{"model": "image classifier", "dataset": "microscope photos of single blood and bone marrow cells", "train_examples": 97085, "image_size": 64, "crop_scale_min": 1, "horizontal_flip": true, "translate": 0.12, "rotation_deg": 5, "color_jitter": 0.2, "targets": ["smear"], "num_classes": 2, "arch": "resnet_bottleneck", "norm": "batchnorm", "hidden_act": "silu", "depths": [2, 2, 3, 2], "kernel_size": 3, "stem": "single", "avg_pool_shortcut": false, "widths": [192, 384, 768, 1536], "loss": "cross_entropy", "init": "torch_default", "residual_init": "zero_last", "optimizer": "cautious_adamw", "learning_rate": 0.0034, "beta1": 0.9, "beta2": 0.99, "eps": 1e-06, "max_grad_norm": 1.0, "max_steps": 17800, "batch_size": 256, "epochs": 46.9, "lr_schedule": "step", "warmup_steps": 1780, "weight_decay": 0.03}
Rows from block 5 of a small image classifier, named by matrix and row number. Rows with one number belong to one channel. Each number is 500 + 40 x the weight over its row's rms, rounded and kept within 0 to 999. All counts start at 0. Numbers have three digits each.
After each channel's rows are labels from the 100 images, of 14848, where the channel reaches its highest value: "patch colour" is the nearest of a few named colours to the mean colour under the peak. Only what is clearly more common there than usual is listed. The data: microscope photos of single blood and bone marrow cells. In brackets: how many of the 100.
# convs1: 3x3 conv (model.blocks.5.convs.1.weight, 192x192x3x3, each kernel summed), inputs 96-191
# convs2: expand pointwise conv (model.blocks.5.convs.2.weight, 768x192x1x1, transposed), outputs 110-219

convs1.142:494465439436535470483492521516491527438467524474467486488541452437503497441519534490513498514464474482483499517525475447435538508504449492438514465445501452456491428511491476466478488448498473434435505495449444448464461433496493464445456433484555534422450511515486430525437453431470475446
convs2.142:494399472482528479584544496500481495495550441410497549499483556557444430551549522522554500534469520395413543378488551404507534486527505520436592501483553466493429523480460493486463452457417522458475550524522487489491443494511520514476506509481518508434507460533558538519453515510521537444494535502500533430453518401525522498470626
patch colour: pink (69)

convs1.13:472506478483540526487489540491490516410523517447445487491521428464487507460518510500499493497499507504455488508551453427449528485483509490403533508419483431448492410515486445503502514482497523446429482485429418419515510421510484441474504419491459517473498481490494479506480438417509452422
convs2.13:490589571552429541427478463516563472500496546511462521545526492505558525495506496490503490531495439564619492562480515552528461470506528519502385433556500511539500504545563516498555505534637476555466507449472461512553509518534556459489502494515511510511474529457497494503471473509449533516501546440496429538493534567527541477567430
patch colour: white (45)

convs1.115:496473458469511558494495525506495544431548496460457491493519456450489502440490560490552492486475507505469502575519462426436504546527533500429509505426500440453521416534494459496510514465491543426434497492453412422481486424505496465456482435502483504461479528499495476569455448419489464424
convs2.115:450530530593429573465453465518529468505505525507418539546545503517533505542497458467500512570510428527566471523490486518537484446499574515503433489513515552494491490562569526511535529497562465559430493449477440479582522537513515431497511460493506495492461526483497494488491484472494534517492533466482420536472593563540532452637466
patch colour: pink (56)

convs1.177:500541507493500520510495510475503476434500512417428500509435425470515499471509491508528519505534529511411484496538414468465486535547475499439547534462492437461538469465512420501516496494500496510457511485438468471551547466521490423473513451499464486491518544481508479503512447465532416448
convs2.177:542437485473514466567576512439477512473497452509543483475425502540447474491508515549555454474468536453411520450543488472431509521503432552475589536478499421474461483459413455482550426495510437468519553528512543502495409457590467541563489530454528533501549452549507552539467526503534520482539460548545484459487462483485555514469505
patch colour: purple (97)

convs1.127:494548505490529480514517545494516494452450523452442516522453437467507483457512477509488507515547524500451500492557449435468502542553433513449548522429507447435516445488511436486514497494514440486460515505422442429557544457496504442461516461518455511482517546500517471479507438452537455427
convs2.127:493501533472558456517585516453510528476508487484541457474452504541499487466498536508559499461466551508466558500545553532443468532454454526515525477501478450534542468480445451458499447484421514453524565546483533501442451431539500570520459512451519489520561490516454568520448482538478446457485490534519536491510452463464546509471482
patch colour: purple (81)

convs1.10:464507476462564440462471567482461491434452537447448455465494430448492511446509488480472506491497480465450459494575447439455545489478444461436544478442476442439473453487458442483464502475482458454450482467445445438513520457469473441451492442467463529445484480487466440495471444460505449441
convs2.10:506430563523512518580537500485555531481511531461468458475494533523461422451511500509541532450485560436452537456505517485509444518478525503505562424521426516588500509502435458479530442480550498426515568537471559540475485467575523560501466499449510466506514471488501540506420455584423507475445465525495467489478388480453561513550483
patch colour: purple (64)

convs1.18:480462451451541476552536531567540509476494536520506554543585501452501496458528492540454538549457542548526563475544514483458582481466473542475521529486552494502466461513546505459541490450536482451467486564475463476463465463544556488451463453530573578449456463555538467471450499461462521494
convs2.18:477381520549485537595512547480466505510475481456455485480499515533456405499519485490543490471471493380436527392512532426480586527520524524505598477454555515511498514545497476491427468470518540511534518485552500491465474501529510491478472528489499469488486521505498536485468496531483491461499536495490478524498495503489532518588559
patch colour: pink (56)

convs1.184:523472457470520545493518529515515533443552515457452503514532453455517503448502556496559514515477486483458505584528458432441520555565526517432505486427507448455527420532492458490486515466519531424441519509456425431480483427493510458456486443520480527462478563515511475587460450421488457434
convs2.184:449498516596431561479473471525514460529520510499409543553540497517580493529503462442521515568510435511525502513481467530544484449492570515493485488484530566479537491541540536521513493495547480559436506458498408466596519530511503435476521462510521510496460515480493505484493490498488503515501575467479408523470568537539526463612480
patch colour: pink (61)

convs1.89:489498461451532429460468534474457506428439513459448453463495428440499506451503506478473495492495468462464466515553453466448516510516425463433534454464483455463471454496446445475455495456479434455436511469431463461514512445455474440452488436465502503433474517490459436504459459453506453460
convs2.89:506421549560478540594551484513550519499565474443438511523490519508488455488512496484575507513487548453449501444486501455517472469494551451457575435545460512567505505482441496482551410485554485436477572521449528542546463490535522555488486488471526487486492435561522548516441456556431502482447499496472457411480409486473588485554495
patch colour: purple (73)

convs1.119:458529495490545500472474545455476504408485524439436467475497418471468510474521504498490488488523510507441460502560442446461523463449475467408541508437468445458491437507472431503501507495491496473436461459425440442536533436494460430488516430481462507479508455463480477502493449435529439435
convs2.119:530574577505461503415473468492565486515466572499508483491500507508527563457509493493524477518491454562600501562499533538503446522498463527511346424545456487568483539522585498503561488522666444507512503475433509522508487517521539472522511507517504510484482556465522507484485457501412540522494527462520453547497478555504543508501399
patch colour: white (69)

convs1.123:481495467471533527477497539483495531413517521454449483497520434458483502454510536497527486492487506502460482542545459430441524506504502492414526505423479435450506404528481450496495510475502519436425484478429421425504501409498484449466497423499470517460486507486495469541467441414505457426
convs2.123:482594565540450544440467464533551475503492547499455526537546484513567527504495495470505501551500434542620497544472500549540469443497513519513391447540506540524500523572595517514544516509618466556460504447453455492565516540507553450492527476500515495514468528465493496476490456494451524508496556451500427530472548572527538466573437
patch colour: pink (53)

convs1.147:435517489496506496516510531494519574447487528458462520525483454481460524486553599540504539527495516534454499549523459464459484424394480500446519534460508469482471433548527451518528521498529489459443433502470464457511518431545509454491521430511461475484514404499524487537487469435511461464
convs2.147:509419505492548467563533525466501518465517489518533480476461482536391456476515494537541476436435542453428518465530546458447523527519454548558576476528488472503419494468430457455508455481450477435536524548490537543469453457547489550523475498440540521498551489478504546518456500514475534488559461529505523517455426481467541493475514
patch colour: white (50)

convs1.146:430473475474516481509493506488500605477462501500496501496513492469403516462511589512466492494486532539507489545509505481463498407365455494481489540476494480492451460589506496488529492474500469468464410498461465474471480460525493484463484458501506498468480387495503477525471487461485500484
convs2.146:484394503503519507591532544485496553469481498470501499444484536512380463503507524505543490477450490418453502379522512450461594589539486521528585491537508483519372512506508468493462444504452465480599548527499521518427479484551533520540441493465542534471504480473534546510468499494497561493495504508511517520493458504461547520535595
patch colour: pink (54)

convs1.99:471440449447493487489486484475489588454465476488484486488482472443425505444481580495501466465453514512495478553484494460435465464446457483466473519458472472481460433571489489476505492454491475440432446470448452462439449432497477483449462435494526462440455462477489452548447480432457490461
convs2.99:458368498517519499590534506493519518500547479462475530488475546534396429524519483487572490503473496411452470403525532453486576518560506507523600486549496495523372513476519461492503426485441447471509543522470499508487456462504516514529503463472551535455512469484530558506462486467487574513510471497491471486477488466496574506529580
patch colour: white (48)

convs1.71:499543512505479532519500489500507472439518502422425506506434430478524526471492491505531531501532545520409503504507427470473475531526490506438529549462508443463540455468517419503530511503492511498454512505452458472544545455537508419474521446496454470501519520497504486508515449459537424446
convs2.71:546455501482506472555569518443486517475482468526546460466438494529452464463516510542558466470474553443437535452532496463451504537517433565475573515478489440496444493462429460479546409501528422471538555517497546524474419464597469548558468528454539532516541455542496557531477523505505527485550450545554470469499464505470550518485515
patch colour: purple (93)

convs1.128:449523491489508500525524536501523581423498523455445530525496438458463511471543587534522533530511524532459506541541454472453480458429463514435541537465510468481494429550527438512537506488524490464424448515446461471514521420553514431469525418514491479471512445504527473529490480430517452471
convs2.128:520407513484539481568539542469508504470501487514529487470457479540361437488505479527554492438445541432408526469539544463436545529518457539563593470525509472499404496488421451456487455472431486464529537546514540526475473469542487533506483492446525514506544502487489552506459498522491513471560459543500526531460421477467547503484516
patch colour: white (52)

convs1.15:431460453464522493500497513506498588473486500505493503498530486463415513454506570504478492499463525527512495539508504458456506422380466492470483528464503480484454437573501491491514504466504490441457425502474453454452468447513501485455473450503520507454470400510502474512451483446469504477
convs2.15:461417487521521527561521536492464540470448529498484523412512525520375475524487545529571469512493497437430488411514497470484566560544505534475570467502550516492346525499527453491454432495465509496564548503516515485447481492533544526528479512466536537449482494462536522491455499482492552502489530478515496531508503487467551543540607
patch colour: white (51); pink (49)

convs1.85:482478470479499453431450509441438505459457474457456438450474461469451490458493517474497458483472440460460435498500459453453466465437469439460493437453440463456482447500443459487442490476478468437452473439487454453465478453465439464471481455442484461465484463451445474500468459449480464456
convs2.85:483408475470556453574559482497497476467513481464540510498442504528456467519521480521597472477433525465440498412528533455454551496534448524540592491549512448494425518456478450464521403471470455427488542558476512495522432443527510570538498480474564549476536500495529552518445521499493546485490483496511488494450455463510571496469552
patch colour: pink (55)

convs1.5:486528493490480512506504520497505477458512537444453506511443456464506526457539476527508529522510526512436489487508456416457485517509513499449505535416510437425512427477501451505534509482519504454460498509493421406527529452544500461460512457504384464474512505502509477496494434441514455419
convs2.5:509472569493547484528573532477561534478494530482515460477465506525466477467483526512561526464473523464468535484513531503480451519489474540498528423529441477587513486485457444483498428487457530465535581526465510558427460443560514579474436501471506458515529487479488562500429454561411487488468459515499531474511413472437579519490496
patch colour: pink (49); purple (47)

convs1.122:431532494486496475521519537511525543421479521440431529531484422458479503481544545531490544536517513521441499504548440470456480452451436513424549523470510457468480453523519430502523501494529462475422447518431464468531529426536513423472528415518463476463513459513527459495498466443524446466
convs2.122:513425525491538481567542528461514508465503482506533473467465467541389454490520488531554475422428555439400526467537554486432523517508456553566590460524474472528430491481405446459493450481418483460520530537523552525497469464531481548514500507434525502512557499475485547497474498530468519479564480536500533532458419486482549486500499
patch colour: white (53)

convs1.113:443522485485540458509511570501513530445469561448442516517474430472469513444543497538460533537492535519451493485573448423459545481472464509431528543419508431416469449523512428499521506479532476453476457508448430413535534469532513441449505458506434529480503475505521485474490433459509451426
convs2.113:493437567512523494542554514455542535470522516484488458473478509538448441455494525512527548455478561449476551471517533486470459533467493529515539436490437496579506480493452440463494472485484533444539558538482555546413483450572505561485449506429497466519536521495487549502443462576420481477453449533501514512484420495454528516518515
patch colour: purple (70)

convs1.74:474493485479536490433448528437436511443484521464449427434501433473416523476503521466484466464500486481472427534525462459461521478419479431439519472457441459468490448505435450498466518495461496468455446431442442454497508448471434444483505444449493506468498440452438481514481468448506462457
convs2.74:522524550481475499449511474507557516497488577529522473475493515482470512459483489515512470521505458505583449532504516528508494518532473525501422431584466494555434486501584490487563500509635440508508513483443531523518463511535515495516504489478516503471498548467527504496505449499425569559467497457519458540536475537480529506485468
patch colour: white (58)

convs1.3:493522503505482539484473499447479502454530479416430479478415446472487526477489532498554496470513534519414457520493422481470432508489493474456497534469470451461556465484492431515517516499477519499442480458463478480525526450525465436483525450476456430488516491454486485525505453457524421464
convs2.3:525435488474521481530553506450501503475489510547535470483455488534384444473493487530559465470483563428464503469529475484469531521527466559506566503502474467514405496465427459480549423499527428467517548525491571554501445471581465534545482491455541535500534528491514550531469501507496569525573407569515486534476436511469562492483518
patch colour: pink (52)

convs1.31:435470482485508499520508508494514612471487499502499521511513494484411515476508596527494493500476555552506505548504499469468500412376492508472489553477504485485466460600529493498547502485512502470464417506466470470470477461551508488475488458515492495484486391496518493533482490465483505479
convs2.31:492383491537533513578537554473502549466470519487502479441494512524365424478497519521547492440446498409432491419518527450469598559544496534531594491512523497496383505507481446472486457497483481454575542543524511496439483460549510542526457507460539521473505498460505538490453513523508522497527511521506500496472431485456538526551559
patch colour: pink (49); white (46)

convs1.27:472535517506523461425447526420438499444454516447443422444464433500443514496511506478493471461529484482444410511529448476492506464447465426447529476465429464464507483496422442510457508508473464514478454420449480471543541482451424447501526473452446483506523465437439496504520463483533443460
convs2.27:524569569473495475441524490495580524497442589515527442476475518479505546447476538506524509479496489540534463577508509550494460529512467507491435444574432459574491506504543496506557476509640440504530513496414506540519470495522528531530497496513530506475505541464542504492482442505410559547467499470524470554564441527492541498447425
patch colour: white (49)

convs1.68:487553492483553470510504569484501492450447536455443507506470430459494479453510475513474503517535516502452483477583455426459533513533428503436564517424489443431501447488498440493511497485513445473464496490418438425557546452494494447454511453504464527475519526492506465464495444445534452426
convs2.68:491485538482557464525562518442527534470508479485535465469457510548491482466499535517541510468474561483454554488533539534448475530467464534514530473513475464530532470470460450467494462491428509448536558545481538502429463421561496573520457519441522477512571491516473570510444477551470464464482476539514540496510461467460552523477492
patch colour: purple (91)

convs1.65:505486466470529537491513536510508528423545522455451496505529444458507507445511532503529507514483500500465502546534456421438528532540515508417517498422501438452506407526492455496497512474510519428432508498445411423490495413503500454459494428512473527465487541511507476552466445408496457425
convs2.65:466555532571439551463456479519526474510502514493427537563546494501579506524515481447507506545510428531567481519495495519518470456508555512515414477503521542508521502574564522524541521500604478559449519460480420473578529545526529443483495489496523517511465529475505492498489474505479524513489568463490427517485578559521532462602456
patch colour: pink (58)

convs1.69:497495452429531409485502533509491524439431527491472484494535455426511494447526517501469514519493474482499488507544489478438547508519416495451537471473505474489474449515476476448471477443510420458432504498416463474507500443456502463442468440495557546423456524519482414501447482448496489474
convs2.69:498393519547474534636572495521525473518563424444453504524489513524527444514531471467600493535497522436400551367481501405517533487503528438469598467533515497523505511513451515496495398464547473468498549512480501505541450504497522525511495508496511511471500445608512549498444490543472518451493499504445468439478482472501584477555550
patch colour: purple (66)

convs1.97:491468443436533465481489524513484522433466523472463481482536447436504498447524527489504495512470477482480495508532471445436540499495449488433521468448499445450488431506485470464478487447493468436430500491446441449471473436493490464442458439481547536425453496515480427517440450430477468447
convs2.97:483411480480511487594525497503486490496566431418499556518480565554461428547535504522567504537477533386431537382502541394502511473538517502450588497489540483498446510462478484492475441448426511447474546523525507500487437481505527532476511511469527509442512444536539533527464504504513555452483538500484521425450496414529538508492640
patch colour: pink (70)

convs1.37:492538507496498520512496511478499470437499506421423500507432426471511506471500494500526525505535528512418486503531418469465482527535477497435550534460495434463533467456515415503515498498498497513456513491440464469547549458528491424473520448499459485497518531486505487503511445462538418447
convs2.37:551437491475505461567574515439471519473495456518551483467421502535439469490510513544559460477469535454420526444545498470435513516501424552478582542476493424479452489458423462473544420496511436468528554525513537512490407455584473541564481534453532530502559466539505547544472521501523520484549468551546495466494467490487552517470516
patch colour: purple (97)

convs1.173:495486456466567497456475577457465506462483550467462454470487453453488485438521511496508478490467503484469446492591470407433553496491500461453534507412449439423518427485466466493473494466491509427460484449461420411502496445494456461455482459474475540460475491464472466493456430433475473425
convs2.173:496414535491540491564561512447518520462526525464514471477473523523406424492490513504553538468483579424449530465533502478473492530479486518493566471471472474540482473480452442470511456490469519435530561539494562518441476445578478557493446502441512468512527506507497548522441482549459494482471460559511504515479461479453545524494535
patch colour: purple (58)

convs1.28:480515469474595507491493594470497528457481562480469490494514463448473488434532512523475501512492524515482467488615479423439584483473472476457563531425470450448510435510489458500509492461512492436450465474422427417535527437518471456450496443494532564464497473479500468477472449429494480434
convs2.28:505421532488543486559531508436515529458525501480513479456478493535443430492486514496510512481470586446456553455536531493471483536459494554506564474489463496540510466481464436473483488491433526449533540551493550507405490449563508534510453511413514475525544506514479536516454487565462475464463474535504525528492468478457526534506530
patch colour: purple (84)

convs1.156:529521547546436510501494449509500504573505437553559502495479569554531496557451509476513477469528485485546512507432552560561439527535527510574467483558504565551516570501502557521488504543478505566563533503562563561519520571486505562549523567497517445554527524498497543511545562571517550564
convs2.156:539516482526468521481482522489515537512368667511474524509508489463494471521475534501471600544604498515553552563491424518519510493492527571574459521508502506473523501498556525524503530517553490516510477473500511514525510521534525467514467501492472481511487673355492473480532507539507485468513483500510455662566543544462464481529441
patch colour: purple (100)

convs1.66:438503480483496473507509524487504575434478518460463513513498445462445507472546572529474519524488515525450494530513462454448486424397480493440508521452495457469453420563506459499520493483532489444436445495472444454495503426539502459475497429505463481464493416493507467516480461424501460452
convs2.66:497401517494544488571539518471519500474512514505542482474470495539377444490514477523576502429458551439429536454520533440439528515522436538574581455557484463529417511493446454456507441486454449464525533540488562536479459467531493539534497482437550531500538473473498555515467501525481536465559437537500524511437434456488565497485494
patch colour: white (47)

convs1.187:461464447449544473514513530518514566463465518523508516508549500446444512450521551518463504513465529531528513525539514457445542443413462503480518529461515479486457436558512510470522496450514476444451452509466448452472470443523508502452467451511559533444454426518511455507442485440476522470
convs2.187:499390482518501527598517557508502527508477505456458520455512538530391410522537497503558521503485501378477526382496517397508614558524524531491615501498530518497401527507510486486457456459482487511556529498508514494450478503494524483533464511493511528457491472512532530503459508551509552477483504512498521482487523455484535523548624
patch colour: pink (61)

convs1.59:474501463454533452546538526557545546454460536509493551544552482444507503467543522539445545550494549557519548481535507487453556453449434539470522549488555486494463455537542497462553493457538444469440480557445464482502496439547557484457478439536544557445471447551544449479464495451497508485
convs2.59:488388540545503536552533571505522520506489573481485477472497505546429428473538488501555530432437505415459543414513558448471605550498521503565588447521517506556445526530485463484473440450452516511563518490506493523484482513510513527505493517476515522512502530448488553497460486560432495463538503508495506516485436461489532525542540
patch colour: pink (62)

convs1.32:529524548545435509501496449509501504573503435553560499498479570555530497554452507476511477470529484484546512509430551557560441528533528510572467480559505563553518568499501558521487505543478504566564534504560562559518520568484505562549524567496518447553530524497497542509545561569520551564
convs2.32:541513491532465524472485520495509546512370661504478530511515486456496478518471538495478596544607508517548558561487424522516500497492526561576461519508498505471522501506560526531496529525558485526503469473492509516526500525534522474512467503487474481516485675358485473489522505542505484466521482496518453657565540539467461482529449
patch colour: purple (100)

convs1.110:496551503494540489506510549477510494445451513457439505522458427462499460462508492516495491513544518496456486487571453439464507538556433502439555517427480444435515452488501440487505489489514452481455505491405443433559546457489493442457507454511465513481515554484513463483513439450535457429
convs2.110:501489520476541462513584521447509524474504479485545457474445499534494490477500531513553505457462565507465553492544541535431471520458461530505521492500488453515540461475462453462496449488408503450525556552492538495439453429543496570529465512441516491521563485519463579512449495538484445456480490544525535498500465455466552511482489
patch colour: purple (85)

convs1.84:514566524523496557525503518478507474454514494453465519518458437494501497478476508499551476477553536509460497489510453437479488560570510517442531544432496439443580467459524455520522513510495528506467519499453452444581557463526502469479524469501501476516526574461517510506515434468540456429
convs2.84:539491486458541448526594514450504520490492465495556495477428514527519494499514529536568470508472530490431543465548527503420488522481425549477533538490480427470520458452444458471542419498459434476522559537491514497485416443557483562578471508492548525503570453534482582549457519512530466461514476526538524440490470491476560487471490
patch colour: purple (97)

convs1.107:476553527522515487421431527412421497491469515473476411426469473523437531512514512469494482456554483476474397519529477487512508443413478416482538464483430488477511497495413477524462523530455474519502442415489496481556560507464417484522542500435464485525540431432430517508527481507555476477
convs2.107:536505575454526472481509508488585546483411570529524445456470508493487509434472551517510499448479492523523456545493527538483462549522449537502476431570457463591472497501546488485523492508617457506542497500415519546476480496546520526515476510474529499474510557483532510488492447530413563555464514473543526557546436516463513525436419
patch colour: white (56)

convs1.167:466482457455561466518515552540514505461471550513499522512579485448489501458537492519468534541479508506520526487560503464444593460455462514468542503470526477483458440505514496471501493460519467446452482528451450462488488447515527490455476443514561585449470462541509450475453484441486512476
convs2.167:515371546549470544646543544494504509509535458444442493476481516521469401495550484493578515483506552393401525376509517416502526542495530491483613463488512510527496496531471516504462421459585502484532543506520523508475469507522500503529488520481502494498492472558508546500469485548458505445465530497476456447485448501470557508565547
patch colour: purple (75)

convs1.144:496484461466527543482503535498503542426539516462462490500524447451489505446505549497548493494477505504471495564531463426434518533532520500424516501424490443459513410537490460496502516467504529427429497488440417423488488415505491465459490427507480516458477537499501469567457447414495467427
convs2.144:453551532578425569458449469516533459525491521507425531560556489511564507539503468472513511561503436519551492531487488535537480440491535523508442474524517564514498506571570512518534522520575469551450497440479447483575535529521520433485525471496507514501460532467503493480501485500473525515509548445493423529475561573533520466618444
patch colour: pink (62)

convs1.25:459533490482477527535512493503516502460504509415431525520422438460501520461499527524495538519520543534416517524495425467461469508498472521449510555461523450464497457493529425485541506480506485487452489513465456463535535453548526429458506447510444461474500485510521473513497458454521420453
convs2.25:535460501486493485551570556440462530493465466527529476439424493531462486459512528530567456497511513479429527460540495476433500550495431571511563511450507426480466503459445460493534409523534444504551546498538517492445421486619487541547455529435519554530542514528492560526479530515505513484542471523538482514503459535453551523473502
patch colour: purple (89)

convs1.138:481460455450488458462475494467471552453442481458459458468466451446447501447490545487480468469475494493468458524483467453439456481466439466450478493446466457456467438541461463474478485459481453437438472464448444450463463436473464465451471437478491451443460480474471444518452458436473464451
convs2.138:464399519497504480575564475493559490480561482470508538506465531544469488519522467516570480514456527463453501422508535442472548482561493486550570461586501473509416514489499460496524393470482437446489528539439519515521430484523507530506502478479566565467520504519540561506438472501493566513508454517484481502465493439512588480506550
patch colour: pink (55)

convs1.50:508502465465572493472488578471477494454474563465453479486480441446493476431532488515483496509479513495463456470593453408434566508499492470447549525413469440433518430479488446489501488465502493440458489464449417414512515446505468445449484455485481548460484489484483460461464440434486455420
convs2.50:498430540481542477563562510440526520458517501484517479468463514537437440491481521518537525472460569437455543469534523484459485532463472541509576465491471477543497468475454439458499452479436521438531557531497560519434467434568497560502449510431523471516538501505485546515441481560451484463467472543510523515489474474451544528485530
patch colour: purple (77)

convs1.79:462503476479542516485487542483488516405503522451447484487516427464479510459520512498496492491500511502457478500552452434448533476469489485408536507427481437453487411511486444498503511481490509444425471482427425428514509418504481441473501419491464519463494469484490473504477446417513458429
convs2.79:502601557536444546430451461497550478502488561511493496518525505519547554472512487503511500534496447557633509556479514530518445489514490513515355449534486523556489514543591520496539504527666453539490512468457476519542533539537540457499523494502509505508456562425499495494499455504441524531489528458508427554494514560520513489560413
patch colour: white (60)

convs1.21:529524547546435511501495448510501503572502436551559499497480570553531497554450507477512477469530482484545513509431552557563440526534528511572468480560505562552516571499501558523487504543479505567566534505560562557520520570484505561550525567497517444551530523498497544509547559570519549564
convs2.21:538513490533470517472481519492509543511364662504478526511512483453496471514478531502474603537608503517552556553481414517522500496486528573579458510505503507467524508504553523524493526521556495526503473469492500518529505525538531467514463502497469472519477674357490475484532511549515483460518490492508457654568549542465467485530444
patch colour: purple (100)

convs1.72:472558530521517474425444523411432501459464513446449422438456444510442520504513503482495470463552495491443405512526453484504492467445477422455533478478430468469510493498423450516466514526469479517490451421465488485567562498457420454511540491448444475520539461429441510506531468498556448472
convs2.72:513542578468504461458512497487578531497422581513545439483482518483516541430475542509520501466507506535518465565512511531474463538513468518496460435584442474579487496511522485489553498518647448502528510504412514544516463480530518540530488487489533505478515550474543519491479451506398550541471505473521485549553440513484521502444399
patch colour: white (44)