config.yaml
dataset: "microscope photos of single blood and bone marrow cells"
train_examples: 97085
color_jitter: 0.2
arch: "resnet_bottleneck"
kernel_size: 3
stem: "single"
widths: [192, 384, 768, 1536]
init: "torch_default"
residual_init: "zero_last"
lr: 0.0034
grad_clip: 1.0
Rows from block 3 of a small image classifier, named by matrix and row number. Rows with one number belong to one channel. Each number is 128 + 24 x the weight over its row's rms, rounded and kept within 0 to 255. All counts start at 0. Numbers have three digits each.
After each channel's rows are labels from the 100 images, of 14848, where the channel reaches its highest value: "patch colour" is the nearest of a few named colours to the mean colour under the peak. Only what is clearly more common there than usual is listed. The data: microscope photos of single blood and bone marrow cells.
# convs1: 3x3 conv (model.blocks.3.convs.1.weight, 96x96x3x3, each kernel summed), inputs 48-95
# convs2: expand pointwise conv (model.blocks.3.convs.2.weight, 384x96x1x1, transposed), outputs 48-95

convs1.68:150143108111103140141153118084127136121148153141086110122151112107126128126124118096144136132103140118078143147106146084154075145119145151125093
convs2.68:134124124119147158119091129138149111126163177129125132104099113114125128115142166126125149093147157156132149090113182164114120141110122129149189
patch colour: pink

convs1.9:131108131057136123113134082139115120137128089129145127120122137119130091135101099055124125132056119080138137130138128155130149084104116126113136
convs2.9:137144114116148119156141134144133137105145058107121172115101138127124102074139175177112150078131134148122127116132164129134115152078147120149147
patch colour: black

convs1.60:145149115099121103103101121105140099101100097106122137100102114109124112127127139079108146094081094128106107146120111113103105091106108098113116
convs2.60:147159117145142090117139118147146114112148105120108166112108107119146116073129132144110135112131142134152130130103159144125135148037143147188128
patch colour: black

convs1.55:148137129118118180175159105108118145135169185157120123138188125120138144139120091158145138135160168130109179133120158116167109162127178179132110
convs2.55:118086115094125172126155081121137090123138147118083149113101116139097117133140154121080136111130150119122153135134133147142123131128095119172144
patch colour: white

convs1.32:131134128150134112115126145127082115077120111108124132113117072102131102140087145082112139122080118142113115131133118119123118104172115115181128
convs2.32:141169135139149084124149109121145155107129123134180141181152136150134127119070110103146103154090120119151164169133121100126139128127158150130108
patch colour: pink

convs1.67:142138128145117126113091126112093088089101110085110136117110084080136099140087129154135134089163098141110111134125090110093102112140116116139121
convs2.67:152161148114129096142178107149128111130114106133138166111133115176129121111108119102117075140075151152140124178140121119121134157102127136157084
patch colour: pink

convs1.40:141150129141119160140147158147143132145149158135157090142159143119102136111137162185176144122191135146179156146118140151143160172152147169135135
convs2.40:136116143075109109157175095129134139140128104100120158133114139170087144099113173170109126092096126128115139166150149126139110119116114101157136
patch colour: white

convs1.6:135138123158134102112130138124091117089122104120121133097115080120122117137096137071118140124072126153105113137133125116133111101178110114184124
convs2.6:130178133146156109110125111125136127096129130143182130182166143142150131127078116102151104151105123120143154163127120106126151123142149140124127
patch colour: purple

convs1.29:130137127144130111116123140124089115082117112105127132110116076097135109147087140088113138123090119140110114132131112124121118103170115114186123
convs2.29:150144127138129090125163107137154134121136118147171142158144137174128128113046112092149099158064127130148166172125116101127134127126143140134088
patch colour: pink

convs1.62:157135127099116132133143094098142160143151133176101105135146135132121145094143098134135131144140144110098143139123175101147091136093131152088110
convs2.62:128090123099133156141126097133133119117153116127079140106091156119096109095173156161071130099126125139128147113134156136121118128111115118165203
patch colour: pink

convs1.83:125135121123114155160156128108088147109158158136117109153160087094127106133088133072134131158077162123103159133117135113148110151140165157148108
convs2.83:120143115141143142123107081142165110127190148111133142120127124098151118116120173133119145095151132156128165105116193152124137143123137138134183
patch colour: pink

convs1.95:126125131070139116114128120143111107094125086126162149117113108110116097137108143040077129120036110105150116121135128161126143077115112112136140
convs2.95:135166114143154099134129107157149121103156096114104170119097122122138113072131149149116153096126134145151141138117164138131131154045163143183138
patch colour: black

convs1.92:153144113128105131133133117087145118100135147117090128103134122134109118111142128075116144124075137135074131138112114085135073128131141132139101
convs2.92:142147112162174113108121101126156100117165115128130143122113110085190112106115168156144140104148153156151152126099155148127155133068146147141139
patch colour: black

convs1.3:125133126147127120120126140123090116079120111104122127102118073095127107146088137095113135119100125138107120132131110118127114106169117121185123
convs2.3:149132141138124101126161114138144125124140114139173137148141133184130122124052110100160095153059129131147160175131108108122134132124139151131090
patch colour: pink

convs1.10:165137154097158139130136145113117149139144102165127136139146135112127134150115169081153136147070128115114148170143149124133109109156118149179133
convs2.10:117138121115158130158166090132141123108146080111111167116090129137109108088141168169094133090118143129112136134142154129138120138096143120161154
patch colour: blue

convs1.26:116124134137131121115102126118089100067108106084119127116109074079128091138088127136132126103141111135115112120135089116098110111149109111147126
convs2.26:162139133131138108143170120142139105126115107136152155113142110181125123129094130101136094139078159146145142169143115112123116144118107146146078
patch colour: grey

convs1.41:131128115123112169178173135101133151096171166145108125148175110120116112120127144094121132158101177128097172122112144104170097148131181166150107
convs2.41:141149111145171143114136093137167096102200132120125143106093101096149114101130165130125154091157162132144169112109162143125135125107130141149151
patch colour: black

convs1.35:109112134065137115113126111146096110107115095117156134120111111109136077140081123074105118122069111089156118104135113153117151099107116109117144
convs2.35:132153116131154111133122135148139130109141084115111177127091129127131112089136169161103149090133128145127143128121165143134119160057147128163147
patch colour: black

convs1.37:125132117154120123133136147122093125083131124114115125125133081094139104147087143096108132132096141143107129126121114113136117114178132128192119
convs2.37:141156126142147116124141108132144136106142148141178144160143138162128132125077130103153115154079139121138182160134131113125130118133140145134116
patch colour: purple

convs1.44:127125137130133123116103134119087093082101111074120143120116084070140094142077136145129121103149104132117116125138075120092110128133121108130131
convs2.44:144135151131121075144176118142127113133114103133141151113144093173137122113109117110118078144085153145152127184141118115122129148097125145140059
patch colour: pink

convs1.74:117123129089139106110123115145105108103118092128149146103109115117118090140099131046068129112037106109144111116140130151121143086111110108126142
convs2.74:135151121135148091136131122154132129112150102110114178119103122127138110082136161152108147091129134143136139133113166137132123149057157138187139
patch colour: black

convs1.18:114124135139135109129130139112089115068126123103113128110123071082130104136094133077108136127077124129094124118137110107126102109148121116145124
convs2.18:159134164163121069115150140134141132115154108145169102152146135112172123117070139103149115132131114125175163132127124117114145122102156167127091
patch colour: pink

convs1.84:136140132145129086082091133119115100122092103114115128073083118118126128133114142137147146093131089150108082138133123115100111105148082091142125
convs2.84:139176144151148079105141144133143126104148127127151115157149122122167119137083143139174092121120121157163108153120122108116158143107156144129096
patch colour: grey

convs1.72:133137132146138110111122145128087118080115104115126134111112077110132111149093146079113142122077115143116111132137120121123122095170108110185129
convs2.72:150159129146133083126151124118140143112135122140180135185155143159136127120062103098154106162089126124146159166123124095120143128136155155125098
patch colour: pink